{"arch": "tc_resnet", "model": "sound classifier", "dataset": "acted Russian speech (Dusha)", "train_examples": 26041, "n_mels": 80, "hop_length": 160, "input": "log_mel", "spec_augment": false, "win_length": 512, "targets": ["emotion"], "num_classes": 4, "norm": "batchnorm", "activation": "relu", "depths": [4, 7, 7], "kernel_size": 9, "stem": "single", "widths": [128, 160, 192], "loss": "binary_cross_entropy", "init": "kaiming_normal", "residual_init": "none", "optimizer": "soap", "beta2": 0.95, "lr": 0.0015, "beta1": 0.95, "shampoo_beta": 0.95, "eps": 1e-08, "precondition_frequency": 50, "max_precond_dim": 1024, "merge_dims": true, "one_sided": false, "adamw_lr_other_params": 0.0024, "grad_clip": 1.0, "adaptive_grad_clip": 0.02, "ema_decay": 0.995, "steps": 7600, "batch_size": 512, "epochs": 149.4, "lr_schedule": "step", "warmup_steps": 380, "weight_decay": 0.1, "adamw_weight_decay_other_params": 0.05}
Rows from block 12 of a small sound classifier, named by matrix and row number. Rows with one number belong to one channel. Each number is 128 + 24 x the weight over its row's rms, rounded and kept within 0 to 255. All counts start at 0. Numbers have three digits each. After the name is the row's rms in percent of the matrix's.
After each channel's rows are labels from the 100 clips, of 14848, where the channel reaches its highest value: "top examples" is what is common among them. Only what is clearly more common there than usual is listed. The data: acted Russian speech (Dusha). In brackets: how many of the 100.
# convs0: first width-9 conv (model.blocks.12.convs.0.weight, 192x192x9, each kernel summed), inputs 96-191
# convs1: second width-9 conv (model.blocks.12.convs.1.weight, 192x192x9, transposed, each kernel summed), outputs 96-191

convs0.177 103:137117122109102145153093142124130111096167152146129123135121107141111113149113152106133081126149120105097116124116118109106120114159137130118133125152181092091151100137128137120146089120125140154091134084117183133121151124143117064131127171163120099185104110132143098149131119124113093100
convs1.177 108:142137129096128130115155115114126147129102106121087147154127144129141118089107151083156115171135137192153120085108143135056112082130128110177103160125083184159116154133095124108149162137111116127108162142133082135119159102121102103128123116148147087127106096143148126123145113124144147102
top examples: emotion: neutral (79)

convs0.112 091:168166159136111107065155129143157136124143164134127111150132144146123141156138160124073147084117134185097095099078104098096128163140187129105156126134105140136099135137111120137147105133120165143142138121126109108113106128122101119162183140094137098135167131141086131141131141154132099134
convs1.112 098:096135146167084139091095130127122098137120114164108102140130113083128127142097101154150093140147126149140174166138070130150124093164155110126159113147113089145170137121132124122119086147103088069112109092115082113121109109123118098136108131130147162122053141124084125121132150133131121152
top examples: emotion: positive (98)

convs0.114 099:177156144137134119111092115132102133183126151115182180083183137137122140090120159129162125113081111143139128174073162133159105136161120120149111149118103144084178131103170119097108147111146130145105158154110136124116073127102155114121177159121144148107097144135095106114117148166145091141
convs1.114 103:122140110116132153091162063138128151055143153160126119120087126078122127131104131152073113079129160149109128139141147128100077136190135131112081124126143137112127104142115113155157094123123112093118105116163128104151120139157141133113149127122123099126128115136109152107106107126116158148
top examples: emotion: neutral (92)

convs0.49 089:111147157154138133081110107101117137092121129107133150109111139129124101126160158080105104104134159144159129165098135127118116154128114102103131139115136104125190124119113138149153117088111153155130121161102118127124131134101126082157147122147113134166139105114176079141087113069133125076
convs1.49 093:129122113089128131152157113079122170154145159111082160113118134128109149129092107176143095182147117171111130122128138139116139149141137135107084112117105157103098121116064095165128128115142092143123146102152113123120122141109129137095125127106138146110123119093126090156143084140118144164
top examples: emotion: neutral (82)

convs0.3 099:150119162146149164117101133090136117148110123100123110155126129139146156153161112159125138154116168158149093131144081159171150082110133147114162078141105100139107117123119073131131127184102131139130123139107128127132124129103123116128122111175145150116126124121151112135077146155113105165
convs1.3 110:102121179102129086123123159156105140147126124126142122112122115112114102153128150100103098134101148124069119128138170159145165115092147163086177115118151093129122115150125123116140109095182069143114141089120078161133104114139119102141114085113162149089111096133118147135113117137125121116
top examples: emotion: positive (99)

convs0.65 113:150098129174133189145135161136149190151109198147119127102125095138149134140098153142157120112125105113149092112170120135121141097181098115101160130112139124147145114133111114152134131149131127148124093193127099061118156130125120128150120111119129137146145140128179146126125141164095159164
convs1.65 116:104144114147128158145130173130142149065155154110111112149196129136107140144154136175106138135149132130144138119134133137152113108105179142154150134111150100128096150125080122126127112114119097081121147180145098158105151118091121152119110104202110155137120124120108082105141123084141159134
top examples: emotion: neutral (88)

convs0.74 097:149094092197088097140138144139069110135145097153115152113111185138138159136147186145108089114151154160146130173088128108125131118105116095132111101122110121142099148110185125140109136110147134126113070124193091152146166102126111125121122110096132145108135130109152139122177117143088131152
convs1.74 105:151117137114123138154118115131161127118154127105135124157110147184158104140083106104126155115115078151142165115140117127158116117103143119113113124147181117119117124112140154118117169145176130130162165099092151164162149124165166090172119136144112163128068115096104077143098101154163119074
top examples: emotion: angry (100)

convs0.80 107:135140120161095146139141090117113123171104103113123110153126143126125145131093103188133137112095132125132147145092129113092125111129168166137096140132149123112055086106137110131123162149187105148131142137143099125156157121114172181118131106170109088147136119129130064144125148167127125129
convs1.80 101:129166096137132125104129151163120076125116136128127125132110152158136162109113112094149134121087096084143138146109150101099147144105096141170154135159099103110175139154129086100112100152116098091102110162103159129097148141135103128132122119082155125086129110135126138154122171155110110135
top examples: emotion: angry (97)

convs0.98 098:128131124164120129065147134152128087072089116100132118125096121092106141122145167122131120079156119180162124115091130110137075128139103156121116124149123131111160094117076133134128134138108115142161102078137101124091136126120109087071135128133131126128144087137140132105100097147132125143
convs1.98 093:095153130126136115128081147131118125165111147175133144135090064108111170132104162152136142113141135136137120109141109137090054133120077171136118131118073099143096141146125154152114123144151145150103142147098114161149106100137151152147130122145143112114136179080145072113188132126121104141
top examples: emotion: sad (75)

convs0.134 108:138165150161126100126141139086105213085143156072136136092103129142133133142123099174149128130137142084111150152120137147146131109137145130126138113131161141153126136120110127171135133143113133147118138124123100092124136122121171144088175132143121196145141133120092110165104151169123142114
convs1.134 104:115137154115144120125148116129140109101105129132120114122112163113166090121121105126146104124119088148133139119127099103136172101102133125103096130134105150112097134100128119100168142121141108121124102157096141105124189152133131113147102110167155081130159120127153097088159147141113131093
top examples: emotion: positive (92)

convs0.166 100:167135120119099106083186096149129123123137126095120160114090124122133099075067123114131103094129098116117111098140118093124131092125115140080174106125128144155086134120170142167104126152115099060155134115101137127118139077095125099133146131109098158065120118162147108112104136085139096130
convs1.166 096:088098103158143116147114136146180130117118147124100158146130130125113117158101170103168140130125145144150121124190125097096113128096155136141120143141139131099129091089151092149145104147139148177094140114113202127163094133126132139090187165110117151081126141120106143110165122128126185121
top examples: emotion: neutral (82)

convs0.84 092:121123089111114121079121170155119098132097142165144142146142107128140142082100147109110104139119107096166136141159150115163086139150134129184174161090158088112130094114125101134119142130134140133129125188080107103114076125121096144083115161121088106137137095125140115114150084095109121063
convs1.84 096:121194138118144137155136142137123164131097138151148127145104078139130096125127120176125129142140112097111095123135156117148097142152137132172109128132148168125130124138111109139126132099091102143104115159145112122136126076154150156132157105131169159110153141143100114137118140117117104145
top examples: emotion: neutral (87)

convs0.2 095:136152152109121124104125152132151148124153167118116136091193104108072140142100141128149139084143110133139103091120088107096156162145128115128100144094159132103126138144117158128168092161089109094105188105102114120120115132135148137128142137118139121133153151111135113117096120140127122136
convs1.2 106:091169114120167132134128178151115139151139125158150118159111142149153126116156076163146179113103095114088153134137108153119078148193165111105151118116094151116119115108138107143115115130107097151125094113119137118147171153161143131117147102111172141097080175103132166146133106125151141142
top examples: emotion: neutral (92)

convs0.186 110:117156133097075121103161195130101154119121153133113104117112153112124179144090119108134134090096128133117159131170105133099113135152124098119148143147146149133137142117202131115101161173133135095139144142102083145135131102126166161129148100120128172175113117147120145197130153130144113127
convs1.186 116:104145125151157210118134125137181149140140137091147127124179173110123183112125146134133134178127122121137170145133099111109081150160147089129125080106122127146089128157097111146122113129140122123118101107171098113137122161115140112134152132116134135102135116147124114083109163134135122143
top examples: emotion: angry (81)

convs0.167 097:080147118143077106120138117104109108118123163100125114104110109125123113108135124132103190148123118122109147149166135133126089121131051126176120157111112133149160134076110153133128163104118123094088143076120078096134148118139098118133081071131142119165136081107126127135088105101118146134
convs1.167 093:104152154121146133133128123144120142122147162144145152128106132108134129167111131164096157114140116107126075104136107144114130136183106089112117103151163126121105143131134084165113144130146141148140098132113145128102115134123167136131168126102133151101112172114117174134125155128084105138
top examples: emotion: positive (53)

convs0.169 092:178132103129119108131093154142151133108113182196132117152170068147098142082094108110127163153147105119172127143151106152126137096124110166138166111142140102146092130112144173113158134099093151140096149152074138131127164176126086138133116141079128172123134144111101111128099141103132137098
convs1.169 088:122166136116121129096148084149142146111117135141145152126136136117118161138145123139137114121114105080131067109093115151151117115170155096147111142146171143116131128118107136156120126128156173121132111177109115094160154113130114118129121156148163174086093124140096093181147093109134117135
top examples: emotion: sad (100)

convs0.16 101:107147132081127101107146137148171098169116084145113083105131129090107137157168151148113124140103122107154151133162115109111178134121173119133086110154186089099114165108141118101122092145163105122086161118122110136124117136119096138101144090104173149099110173121118149139111111130133119130
convs1.16 100:157106119093180095128123121136092114126132091135156179136117179122150155136108115133115125099121121175153134125134093094124129146088151149112154108090119129159148133118137142089126116125113168120116118095147126105144166169171123127125116096130078128109122123128108097123100104116122126150
top examples: emotion: neutral (92)

convs0.86 089:092122128161177127117152145128112159101141104147164079146154115150153118135092140081139109130160134139180140188060130121127117146131162146188142131128124177183131098124115121086111149130112114137090128122147138104133125117150134137132156143088104118125107124176098121110115112133148138150
convs1.86 102:160109170168085156141098133129087109114100102124139109109148139123130079135130090110121111089108116097158114121135152109104144110131122167143131143163120091104178161119172108078171157103113128144118129104135133155112143166142140096135149155170130129162131162079097108116117143152139121133
top examples: emotion: angry (100)

convs0.133 094:148129177175108149141060123168122141145131159109177128093129121106121103144141110089152133131112167093099112144120154091087085145129110142120122087103078165150150186138143119137089096109130105131172097128118117086076117123114134120136086152101163118164125104108152161153133137149098141099
convs1.133 109:087142144106117114138113148124136130097132109160155123135164150135135141161162110145129114132169090114136160114101154158145085142137129118091134117120073115152126119104121117152165168138122121110129160121156125128138105163098138129207129115109153084162114132132162119178120176093121127122
top examples: emotion: positive (100)

convs0.160 093:139137138102153134157071177093169168166131114176112100128111097119111114073176115123135145157112127160109111141157138145151108127068138110103122072104132125148131110113107091159139119129138158115146148135104121128159162119115116133124144102127100119127129130088097123197116130116128089125
convs1.160 093:134119159147091124134109148149169128115091137133100124098160149139121149141144144088102139139150090147168072122123157094192183110139110177127124128121133088132152114173083139058146165136089126173099103102109108091103129092145142132128087115119117162104130113108132152077133128104115126122
top examples: emotion: neutral (90)

convs0.99 098:054138108090129074100127140163123088089121116096167106117130088101113092150123129118094114115099153127101204147129172128137150112151108087167127110134120142146145128112162122111128136124145091101149103111120128151123169106175100183156095139138107124112119117115099177093178135130100141102
convs1.99 109:158143131164135128146135106119137119131134136135131103124142179092101092083117103101123148099127138101139131105112153139111139117135146131177074141130203150135111139174150134130120132123110161122149138108155177107129163163138154174135134166083057134108122127160179132142149077126135154154
top examples: emotion: sad (70)

convs0.183 099:090134115131119096088163127125142147125135125143112107169127099103143110176152119156109107120113114099134156131198132107148151073151120103123122150123105139073169151142139148093159090144151124114149153175159143129134150153132131126129130092118103091151133121129183157153115133150147137134
convs1.183 099:116162112113088104093114167117124161099121107157118119173114123116112162096137150140148152154122168139092126129174131131122090093096103160135127175127146100136156113116128129159169120136136096179137131117148143143191178105083134153146112136128155162146145112130122094113123141103130128084
top examples: emotion: neutral (98)

convs0.144 098:141137160116141158163113134115112126105095142123134120149115150140104167150131098111139100068104075162122131088184122075121155194110154143114165089164137119124100145149104110144125119112107115119136175105148164089158125101117141116108125101110137143112117128096123141117125124130125159172
convs1.144 093:052135161130152138111143104118147117152147093124122138148148131095096146073151136124173142126114137146097118120153113148087137123101124151134152124119141123130112102146125118100129124112177127178093136157144092161142112091128129125126146157147126152096135152130109140137098112128112082141
top examples: emotion: positive (40)

convs0.66 103:124083155134096120062102104113103125138114139148145154140106108138120110099155093145109102158177138148127121120158103119159078127140180132137148179161159104125122116087116123129144156098118104108118147096117088097077126102090152094133171140120113121120165158140112140131127121115103107121
convs1.66 101:089100114106144174119141113146119119130140163146095118129126125166147113132155130126150108106150129147121151130136165129124096126085129105129187129150104152150148140123097096158163089129115152147137064130150078115142138138141096092092138120145147109103109083198126153110139087126118109161
top examples: emotion: neutral (96)

convs0.73 083:145086147081104104145121140164118093096115117118129103158135144071120141170100119116096126138103152117116139126171111141144131124131142109181126110125152151134073087147120094121143153096143116099113089139147117084111120152139147118125135138108122095153097143095147160106155145170123167111
convs1.73 087:127197119151157112097147123136113133092165136156125130126102163135141180110137187102135117141111149156122126145128134127106135148123128103085096109132141156151135134079112119099147103157157114105098088103126157134114138128119134116092105125117123115109107157171183130102114092130129165136
top examples: emotion: positive (91)

convs0.5 091:149167161144149130112169146125099124140103157173114099166113161162093152122109143156118128104136118125119153172100139108122131089133117090143117080110118138121102165118097114109119136152138159127178116104101074145114084086123101115131108086180148123105155117109137110171144126150119170126
convs1.5 088:127145139108093131125159110073134135098152080165107117138130132146115100114114109108129115114101105101124115148061107103157116082119120095106096155163131167127169128079120081120090141111132114132183131160154129071133144158110173095146127117113094153085139146122127106115136142125109142137
top examples: emotion: angry (99)

convs0.78 100:087195093130115127161112154153095115161133165125071130111103085092120172145106149080177127122098155144121099128153132141105094124153121139108138134128127097067104140142163150104136113144149130190145133117105135112171121061158132138124107105130110155105158091148115133095098086169144140135
convs1.78 094:153137107109131147139135143168188136126167165138126144175163133100100146120117185129142092078118191163112120129120107130108120134128151095130108121142176091142173146090138108120123136135156148148115129181163161155130121162125096103087149101110150123100116169096136099096146120150133153140
top examples: emotion: angry (58)

convs0.83 096:141112147085121131106129082137128096146118169125123136121106114114119105114158093143162122115110170151132113117100155111130121175141118144145152142120083104132147117121144138092155119118167082161130169110155127119099112128098123172093136133142141167127131095141115130145128148092122065128
convs1.83 099:123139126135065151157119119093116157161162148084109109102108173144126137132166075057139100087124048141114109146171156097137110132133129091097181145130116151114177128138137124111154123133107102128122145129115097117146113128114141103113151124131119139139118112064141091084120119129120132115
top examples: emotion: neutral (99)

convs0.94 105:100105111122129116115062106137121133148092115122152114092144128121136129153129118138119122152152151118137101105157149125119103078104147084078120113143120141107139109106150157154170155136148105125106063149093154134101163142099166107091103142128119129101073139087139145113129116163138149136
convs1.94 100:155075115102122095119107109140122121106135160157141138148147134111121134145135155124141091158103141111106153112122121140141129123110095142129114201121114121104116110118069083156152149132120123148164144140154167117145117145124134098137093105158094084113133114099108105092054110123138157128
top examples: emotion: angry (39)

convs0.185 103:105105071145120129123124102136095145165108083128101125142114180154123096130143118099152155131147112134158157084141121136081130113105112110176123155140117105140122138087142077125172117118154127103098140127125158132174172166137151135108153145126139107095117152145150104147120119118102126191
convs1.185 094:118138125114144147116139144127133149097174166112139113133097129146126131103144140102131114167122121154104134153177139139131122086123144099094159179097159155141167139120149129098177150119157136094117138179144101103118137123128105110109131117136131122133151113087144142133122113121142170160
top examples: emotion: neutral (92)

convs0.126 087:136125144140100115120117157122122107085124077163085144100136133085093095141111117156094083123153075151093130127132100087115115102166095127118166124088110168100109113143128142115134133117095142160151132142123158133093136136103141125171136106122126119144121135117101119178114099173146173100
convs1.126 101:134145125106120148071132147109154207141127137091149104171110129148134144104174090077207136141112158119160120124157178118134107135120114095108144139114168144115122107086137131131175107112116112080098142107131137151121128122117138094088146148126113109099127127132100153125129132107089109160
top examples: emotion: neutral (92)

convs0.51 094:101094165093132124116148096174111117127162149116124134137152150141154137091128087145134152144103115095174127091119129212143103116126096125127097120126084162139141151111139142133138142164090103126139067149129121145116096096136123112138110130151173121154141131136125132116127174098138114094
convs1.51 096:125106128161101126142102155101086132129108162148162140135142078133163116133148145137123133097138130091096155128126120091149130126129131156164157132124114135106142116175155182170128124123122160119169161138156146120164078150092126118084124132122122101122094162133143162090145172130158085095
top examples: emotion: sad (100)

convs0.70 105:126141105076120119113101150126085127148101135150141149111144086144179112138150125143124164106071117132126152123117093158153132116115200139143114132158088130103150153144130113141086122135184163141119130095127187102112109145138143118143093131115137138137141080094108133077108131131143062109
convs1.70 111:125100147104186108100143111122116137111135100143111075152133152136107137112103132097107085136138166100109131120153101100124136160142150143127111137126135117111163125166181114108138104127069124128101134169152147102155117128097114171156110128160150120149115098167143175119145107101150126095
top examples: emotion: neutral (86)

convs0.33 095:124157122121120131087106112139088122144159141118142199128135112080144115192139132107139160139124080158132141114145088138134142162126144107091107143129138140144122151104137156151122142172118128108152139117177092080157153107167098164116105162149147165132141135133140160101125156119162117116
convs1.33 101:130150101149140141140112167130123131122092147163174120127124129128192139100147126107132123090158143132157156088144135093117144138109142110130130171069131110105136081118165122121139105128104136117139116129131118099142106110117114117160159110103146121100083141146131165187088136117153152131
top examples: emotion: sad (100)

convs0.90 103:150098118181130128159129153146112162132131146179154130117141120138129092137121142099112100136120141122113144103144130108141176120093166158110094119087139156140151110147111128120114110130129132123126123105147145079121139173133089112135132098133122092123127161139140143089128133132127164145
convs1.90 096:154157119141126134129131179129118146144154142169145118132099146151150147142125103157148137112143109110139102150116105094164132084099119106123140140125144150159140160092160150084152102120117134169107120153129117136182161143118142143154121143150122144095136110162116098129152120115154134138
top examples: emotion: neutral (74)

convs0.105 105:086115101113138109131141148056107124092160119153130137119132145145122136108115093141155077130164130152126127098104143126104119127111126142137132148097159107124158138103154112141149085135138104095148167084128087081125126126154178111132141076131132136073116091098140093130083123115151135148
convs1.105 109:076141128160153137073132143149119144144133138143110128117106159109147157146119138133173157131125139106138136108169124101077167148083149118097139134133129171118127141124146139164126126122159160123119108146129132162137163135140122192122167120125131133168169174109118161106145123136128139165
top examples: emotion: neutral (84)

convs0.128 100:159091129138110105153134143122121115155130091153131133149129099138112111118085151114129130108126121186145127118154139068143147183111147116107140186102140116127153123115119092115112107082108142109146128135146141106116138112121109117105149153143145106096114121090179117121112094092121134163
convs1.128 092:117099147108138145124107121106080132141144164136085129097104127134139121080145137176133126102127154113135098155128136139148118145107086104113132127159126146136103109144128160111161085120105139128096142160106122143119184128147141096098108116150147124119088142139145115129130108130130204191
top examples: emotion: neutral (81)

convs0.63 095:151115170077154083117137145125163134103097135131127110130110153110127130111119122158141111126122112132115125140162115091056121070107149154112118073099127143139161097110128103171116145174117112107129120125115148100139147137143168128113118092175142133058122085114132089104105125103164144143
convs1.63 101:109119126135145098099137145139109121149112143171074124154115141116147171126175115121157138136092122116125102103158127139135195122116114134080142163121150104115144098126125130058112114098127121143134126161097115124128115109156113102116138157144142130149134148113126164110138076127112142131
top examples: emotion: neutral (65)

convs0.108 100:138086132109102143081142136117120142152145130133124130132164172107163105173150117126112105167132126090142134142121120131093115103119109107131149131108161117138139107151148105131170136134105128132174159088145151125186106166101135128136130134148123141139099127109084125115092104132122143103
convs1.108 097:103097099102143111096115128130176111121104140093125144154128120093087137128115143131131090184109103111097159152110093120102115115153108131138116153111120158096131129123151157108102157136116159153114101137175135133140175093130136123135107129166113105115102118129173131120124108163127176123
top examples: emotion: neutral (95)

convs0.117 100:155150103165147120139128126099120142141123087186138101160152131154139122103162115204107126133103108144126121104152151145130151116144151139132111149107080118123131077170109166170139133122095190157125160100138119145133101146108131099133110102088130158093156130174138116136172142115145100111
convs1.117 094:171140124109104101135104139147135122117109135142106111103067091130107149110151138128135167112131129122138083117109132120112133075112138134124173103154142139146153150120168136147131121155152170106133124136147149095100134143132149144132127155099171120125156123075155089111157115103103099121
top examples: emotion: sad (98)

convs0.152 093:120132207116160170127105130135158086115159129136118123149100168087151096141106111122114161140099124141121144116123089145124127168141137139116107119150095110149131132123159126097130145111116147111148142118094114112115133081135092079116141120156128129142123123208095114116159163182127096135
convs1.152 095:186151107129125128163187115120130149126079101093124123154133122135105103125129132120125102111140199108150154146128168132114147123111119115123131115145140157085118146125179133126136122130124121120144144105117143121067095077078154121152126133111114156146087134132122166169125068153093112140
top examples: emotion: angry (100)

convs0.156 103:084164116113115124114141138109107129170174150137154149118105116147190127143176105100117092128103134148111112128144100152118118119142092091109118125172150133165116117129132160111125144146071126117119120111170121114151087144127141140101123113088114119069147059127113117146120103095118127137
convs1.156 110:090085131139104138120116148131120127116121120132110151163101105085105142135126162104104130125136110132111143101159101105119140117082154143106122139075176133084076120146116080136140116141169164208146161180110133096116147106144129130127092142156150161134143129153146144097121139126133138083
top examples: emotion: neutral (77)

convs0.143 097:118123097082146125083122108133149137128167086084125152086098083080163123151088117120140109136114141095142144139113097157167144113146113099129133150140129149103102108164090177183143117096121132131116150134159129116112134101166113122125139142110133139086108112125112113095092113143124156108
convs1.143 093:119160110096141137155100115134097124151124151087100134115102165118098108134136115134127097115128113151085151118180131122096118136152136092112105117133121158151144174080139100130151120151124082174162166098149081132100105124104150127140169097115112106134081127091133140109116157143126169131
top examples: emotion: neutral (97)

convs0.68 109:141138176143118173147148153115134151120102098142153119152135094114111150153159155105110104141167134109136081167129156107102144149099130097145122134115117166158109144121134148133141080128118150120166135089103090166164133121114110140105147130105172099156111143138110189088159105124127144138
convs1.68 107:117182138145125126153125123121153121122140160124173127120098114106190143151116156109169123131148131150143138180118132215146129166164120102110130172119124129136133153156136153125133147116149127122100137143129113083144099160131133128149098130144151120125108108105122152118129131172174112130
top examples: emotion: angry (89)

convs0.44 111:112100143115146143121172169117100164134131133157161140179122104129137137133099082153119155125145177159119156117144107145124138163106101120104132137111125134129134160160156119141120110160138092127163095176115099122131114120150130147127118153142129134175131168143078152135112145136113133117
convs1.44 101:143124137135105111110119146132121170105127133074139136108145137167171157116138103091142148122155082092121127132119120137141133148112136153113153133111146104105125114144144141116144106124110141101151076109155094115134135158129105140118131120125120121138076126127114120124081148140097144073
top examples: emotion: sad (78)

convs0.191 103:125126132137105158138149121074171131119121128094123124131122161132141162149125113147137122124129155104126127167131140085133139091085132119120130094161094149124129089127146118164131134153128120156116150115141128121120120130148145151100101106131116122093137099137144113122117120102133131169
convs1.191 106:092180102091110117107087128163162118137123155128163124121149145121097115130116152093120145152087126149103113111159139096111133108134057113137154134159164083105140086178133145112141126121136128144119097113127106138121149175127136167125152137059164170129122104148126173106165109144136107101
top examples: emotion: sad (84)

convs0.71 104:145125150096089109172108133131138131137139082138176165138180103126126099110153118136104138172149127163162127112136122159115148087133170096145119118105077139146165128140161173133122128134146121116129079118096114146139133128113114111080119130158125148111119115127132154107100148116131106141
convs1.71 097:130144182136121141144099077134095141150126156128118098085098140123136176117151122126159129130114121084164123130113127114114139118102130113120140160118119109142157125155180131106122137101149114092113135125110106166108101110132135081138134129135121142147143173122130156151083137127140123132
top examples: emotion: sad (93)

convs0.88 107:163100115151109132110089143129132122140134110154138168134089107143146156112164086132126133154121110140152140175085120066085113104109100125153120107141104132129124091162133171122127097096134137167093101106102112103145096151105101131122123135115095125102149133120113115150150142122175057156
convs1.88 100:145196123142133129132175134111123120124119118106118114103121138149151096155111133138119120153142109132121110086131148157110127108137133156092083061135101098096187133151148119108101134145148135129118147124092148194121128125116163102153159120136113134164147104136113114146171115127120127115
top examples: emotion: sad (91)

convs0.62 101:133151086108115171162146119103128152156122161127116189147116147163132129121124140127117109111114107100150111131098104133124090160144102186122140105110104158126107114083083159143103137114131124186088120153110132150125116087143100146094127150178123157112149143122156110108103153160144112169
convs1.62 100:078073127133147117108130138112106133147149126099135131113111159117131091134170100089132154134141110108116112124124127086131131110141095140087163143173125123137146147157132146122128135142148148191149129127123106121057179117133116150124152133092109171117128144081111085153126159191128114123
top examples: emotion: sad (99)

convs0.155 093:084082123117146094126122147133117157156144137122111137139134110117137137113109143149137141121098175135141090148146116144119123126145105161186124146106086151110143131140106119111133147150117114087095142179098156153125113122103133118110149130108106156163104166142112142107139100142087140125
convs1.155 095:113161112108130112111147166156130148112123147125126155136111124127112140114126160133140103111129135178114138122107138130127078160096136117090133136139156095113188147150147138099130103123116094127129111096182087116164083094121158150121111105121158114118123094180096098153130143086138139115
top examples: emotion: neutral (100)

convs0.19 098:120171103143093142118119122150130117135122104113146137117095109139121145092084092137101061100127118126119128135142167126136102120099074156064129128124143146132107110145101156170072155174147134147117120121140109115088097068113176106144109124152187096110150149127117106143153124102131130151
convs1.19 101:120102107161122136127154110108109130091120098150158105083149142116160066128098139134150137125169121121148135108097105106111155140161159091078098127145089118084128119101125116152124145143147139150138100113107128142125160125138133154172131150136154110125107110122129130138164168157102100115
top examples: emotion: sad (98)

convs0.38 100:141134102081105131110141119114124147134106094135127113118129128094093120164129121133121142111106152122137135143136101133111132135112159117108145118151110109105165113096124128132199133148073179197085125154093141136158118128142162119133120162168140114114106157104141132139128140115111109090
convs1.38 100:125153124143124156140118127115157149128163138125104141103070144139124115133134130157136159190108134163149131117163155115140154153110139114132125134101127106126132123169157189161120137128147115095152130065174110124125129138100124123088135125113121112171159136113171187140145102130118175174
top examples: emotion: sad (97)

convs0.153 097:121102145133117139097131131112154147125081077113086131102125084137142081148150078106125133173130127112114121110141096146119120125158150127163114105147145136143126124174133146160089084099151094153164132143133153174124121095132135120111094119106118110156104132208112146109171154154145118111
convs1.153 093:124148164108142153176139101122133112137142121142119152120127123126121102121095155153115149161139149092120113109099175192143117143103129120106128099138101083112109160095173157123125119088127175093123153113151134098112107116151140123095138121153172075147116127126148156166141154165104129133
top examples: emotion: angry (100)

convs0.116 104:119132146149135131169170114098110117134147124118149152139107127113151136116114136162089117142152164092099105148112128154150110174105081175117116112156126158156118139183116114133135145155137080103160127145094106119125095108135120085133126125120171103169162103100158164088153147121138120093
convs1.116 104:152092135173112169136122140140069139165162154113175151122154135164129155134115140123102138098178137123155121134129175123137097129137127153144118141147194109129141131138120121132111143163133145170133114148145128141130132128092127114108119177101147172112162118104145126143131175136111113165
top examples: emotion: sad (95)

convs0.119 093:139114079106126140146154115155140149123115150087113147121080144121146116117132101109148148120115128125098125152177111147062124151150121125095102162182154149133139112129163136133142128121100096115139133126134149143122146125132149179137110166130135157119172103181110133117108138102117152159
convs1.119 099:112142104121121109148148151142118146134100149161144142110134163122079105128133114162122147133143130159132148140173150158086117135130083101042121124093141137123097106111117131118141126171151154128128127136170098101160113076131137113157156119083113129086100096101133085114121108111156174113
top examples: emotion: neutral (97)

convs0.53 089:152128101146151140184094124148130062138127117105130128121146092140103108087130166113120097119108141122132108128119123145126156128088164111156160107119143093154139133130078129130119169119110128116153113155145088145140117153101149135165169129124108134090153159114089111144174121165170159140
convs1.53 099:173129154112102176138102128118171158101091124172102128165102145154121114165106141106127132126122151143152155159126128155107135116137148160090123102086141098143129133090159119163141098117164135141117123146159148091115132107128147076117145117082170087126138165092149122077142112157154160120
top examples: emotion: angry (99)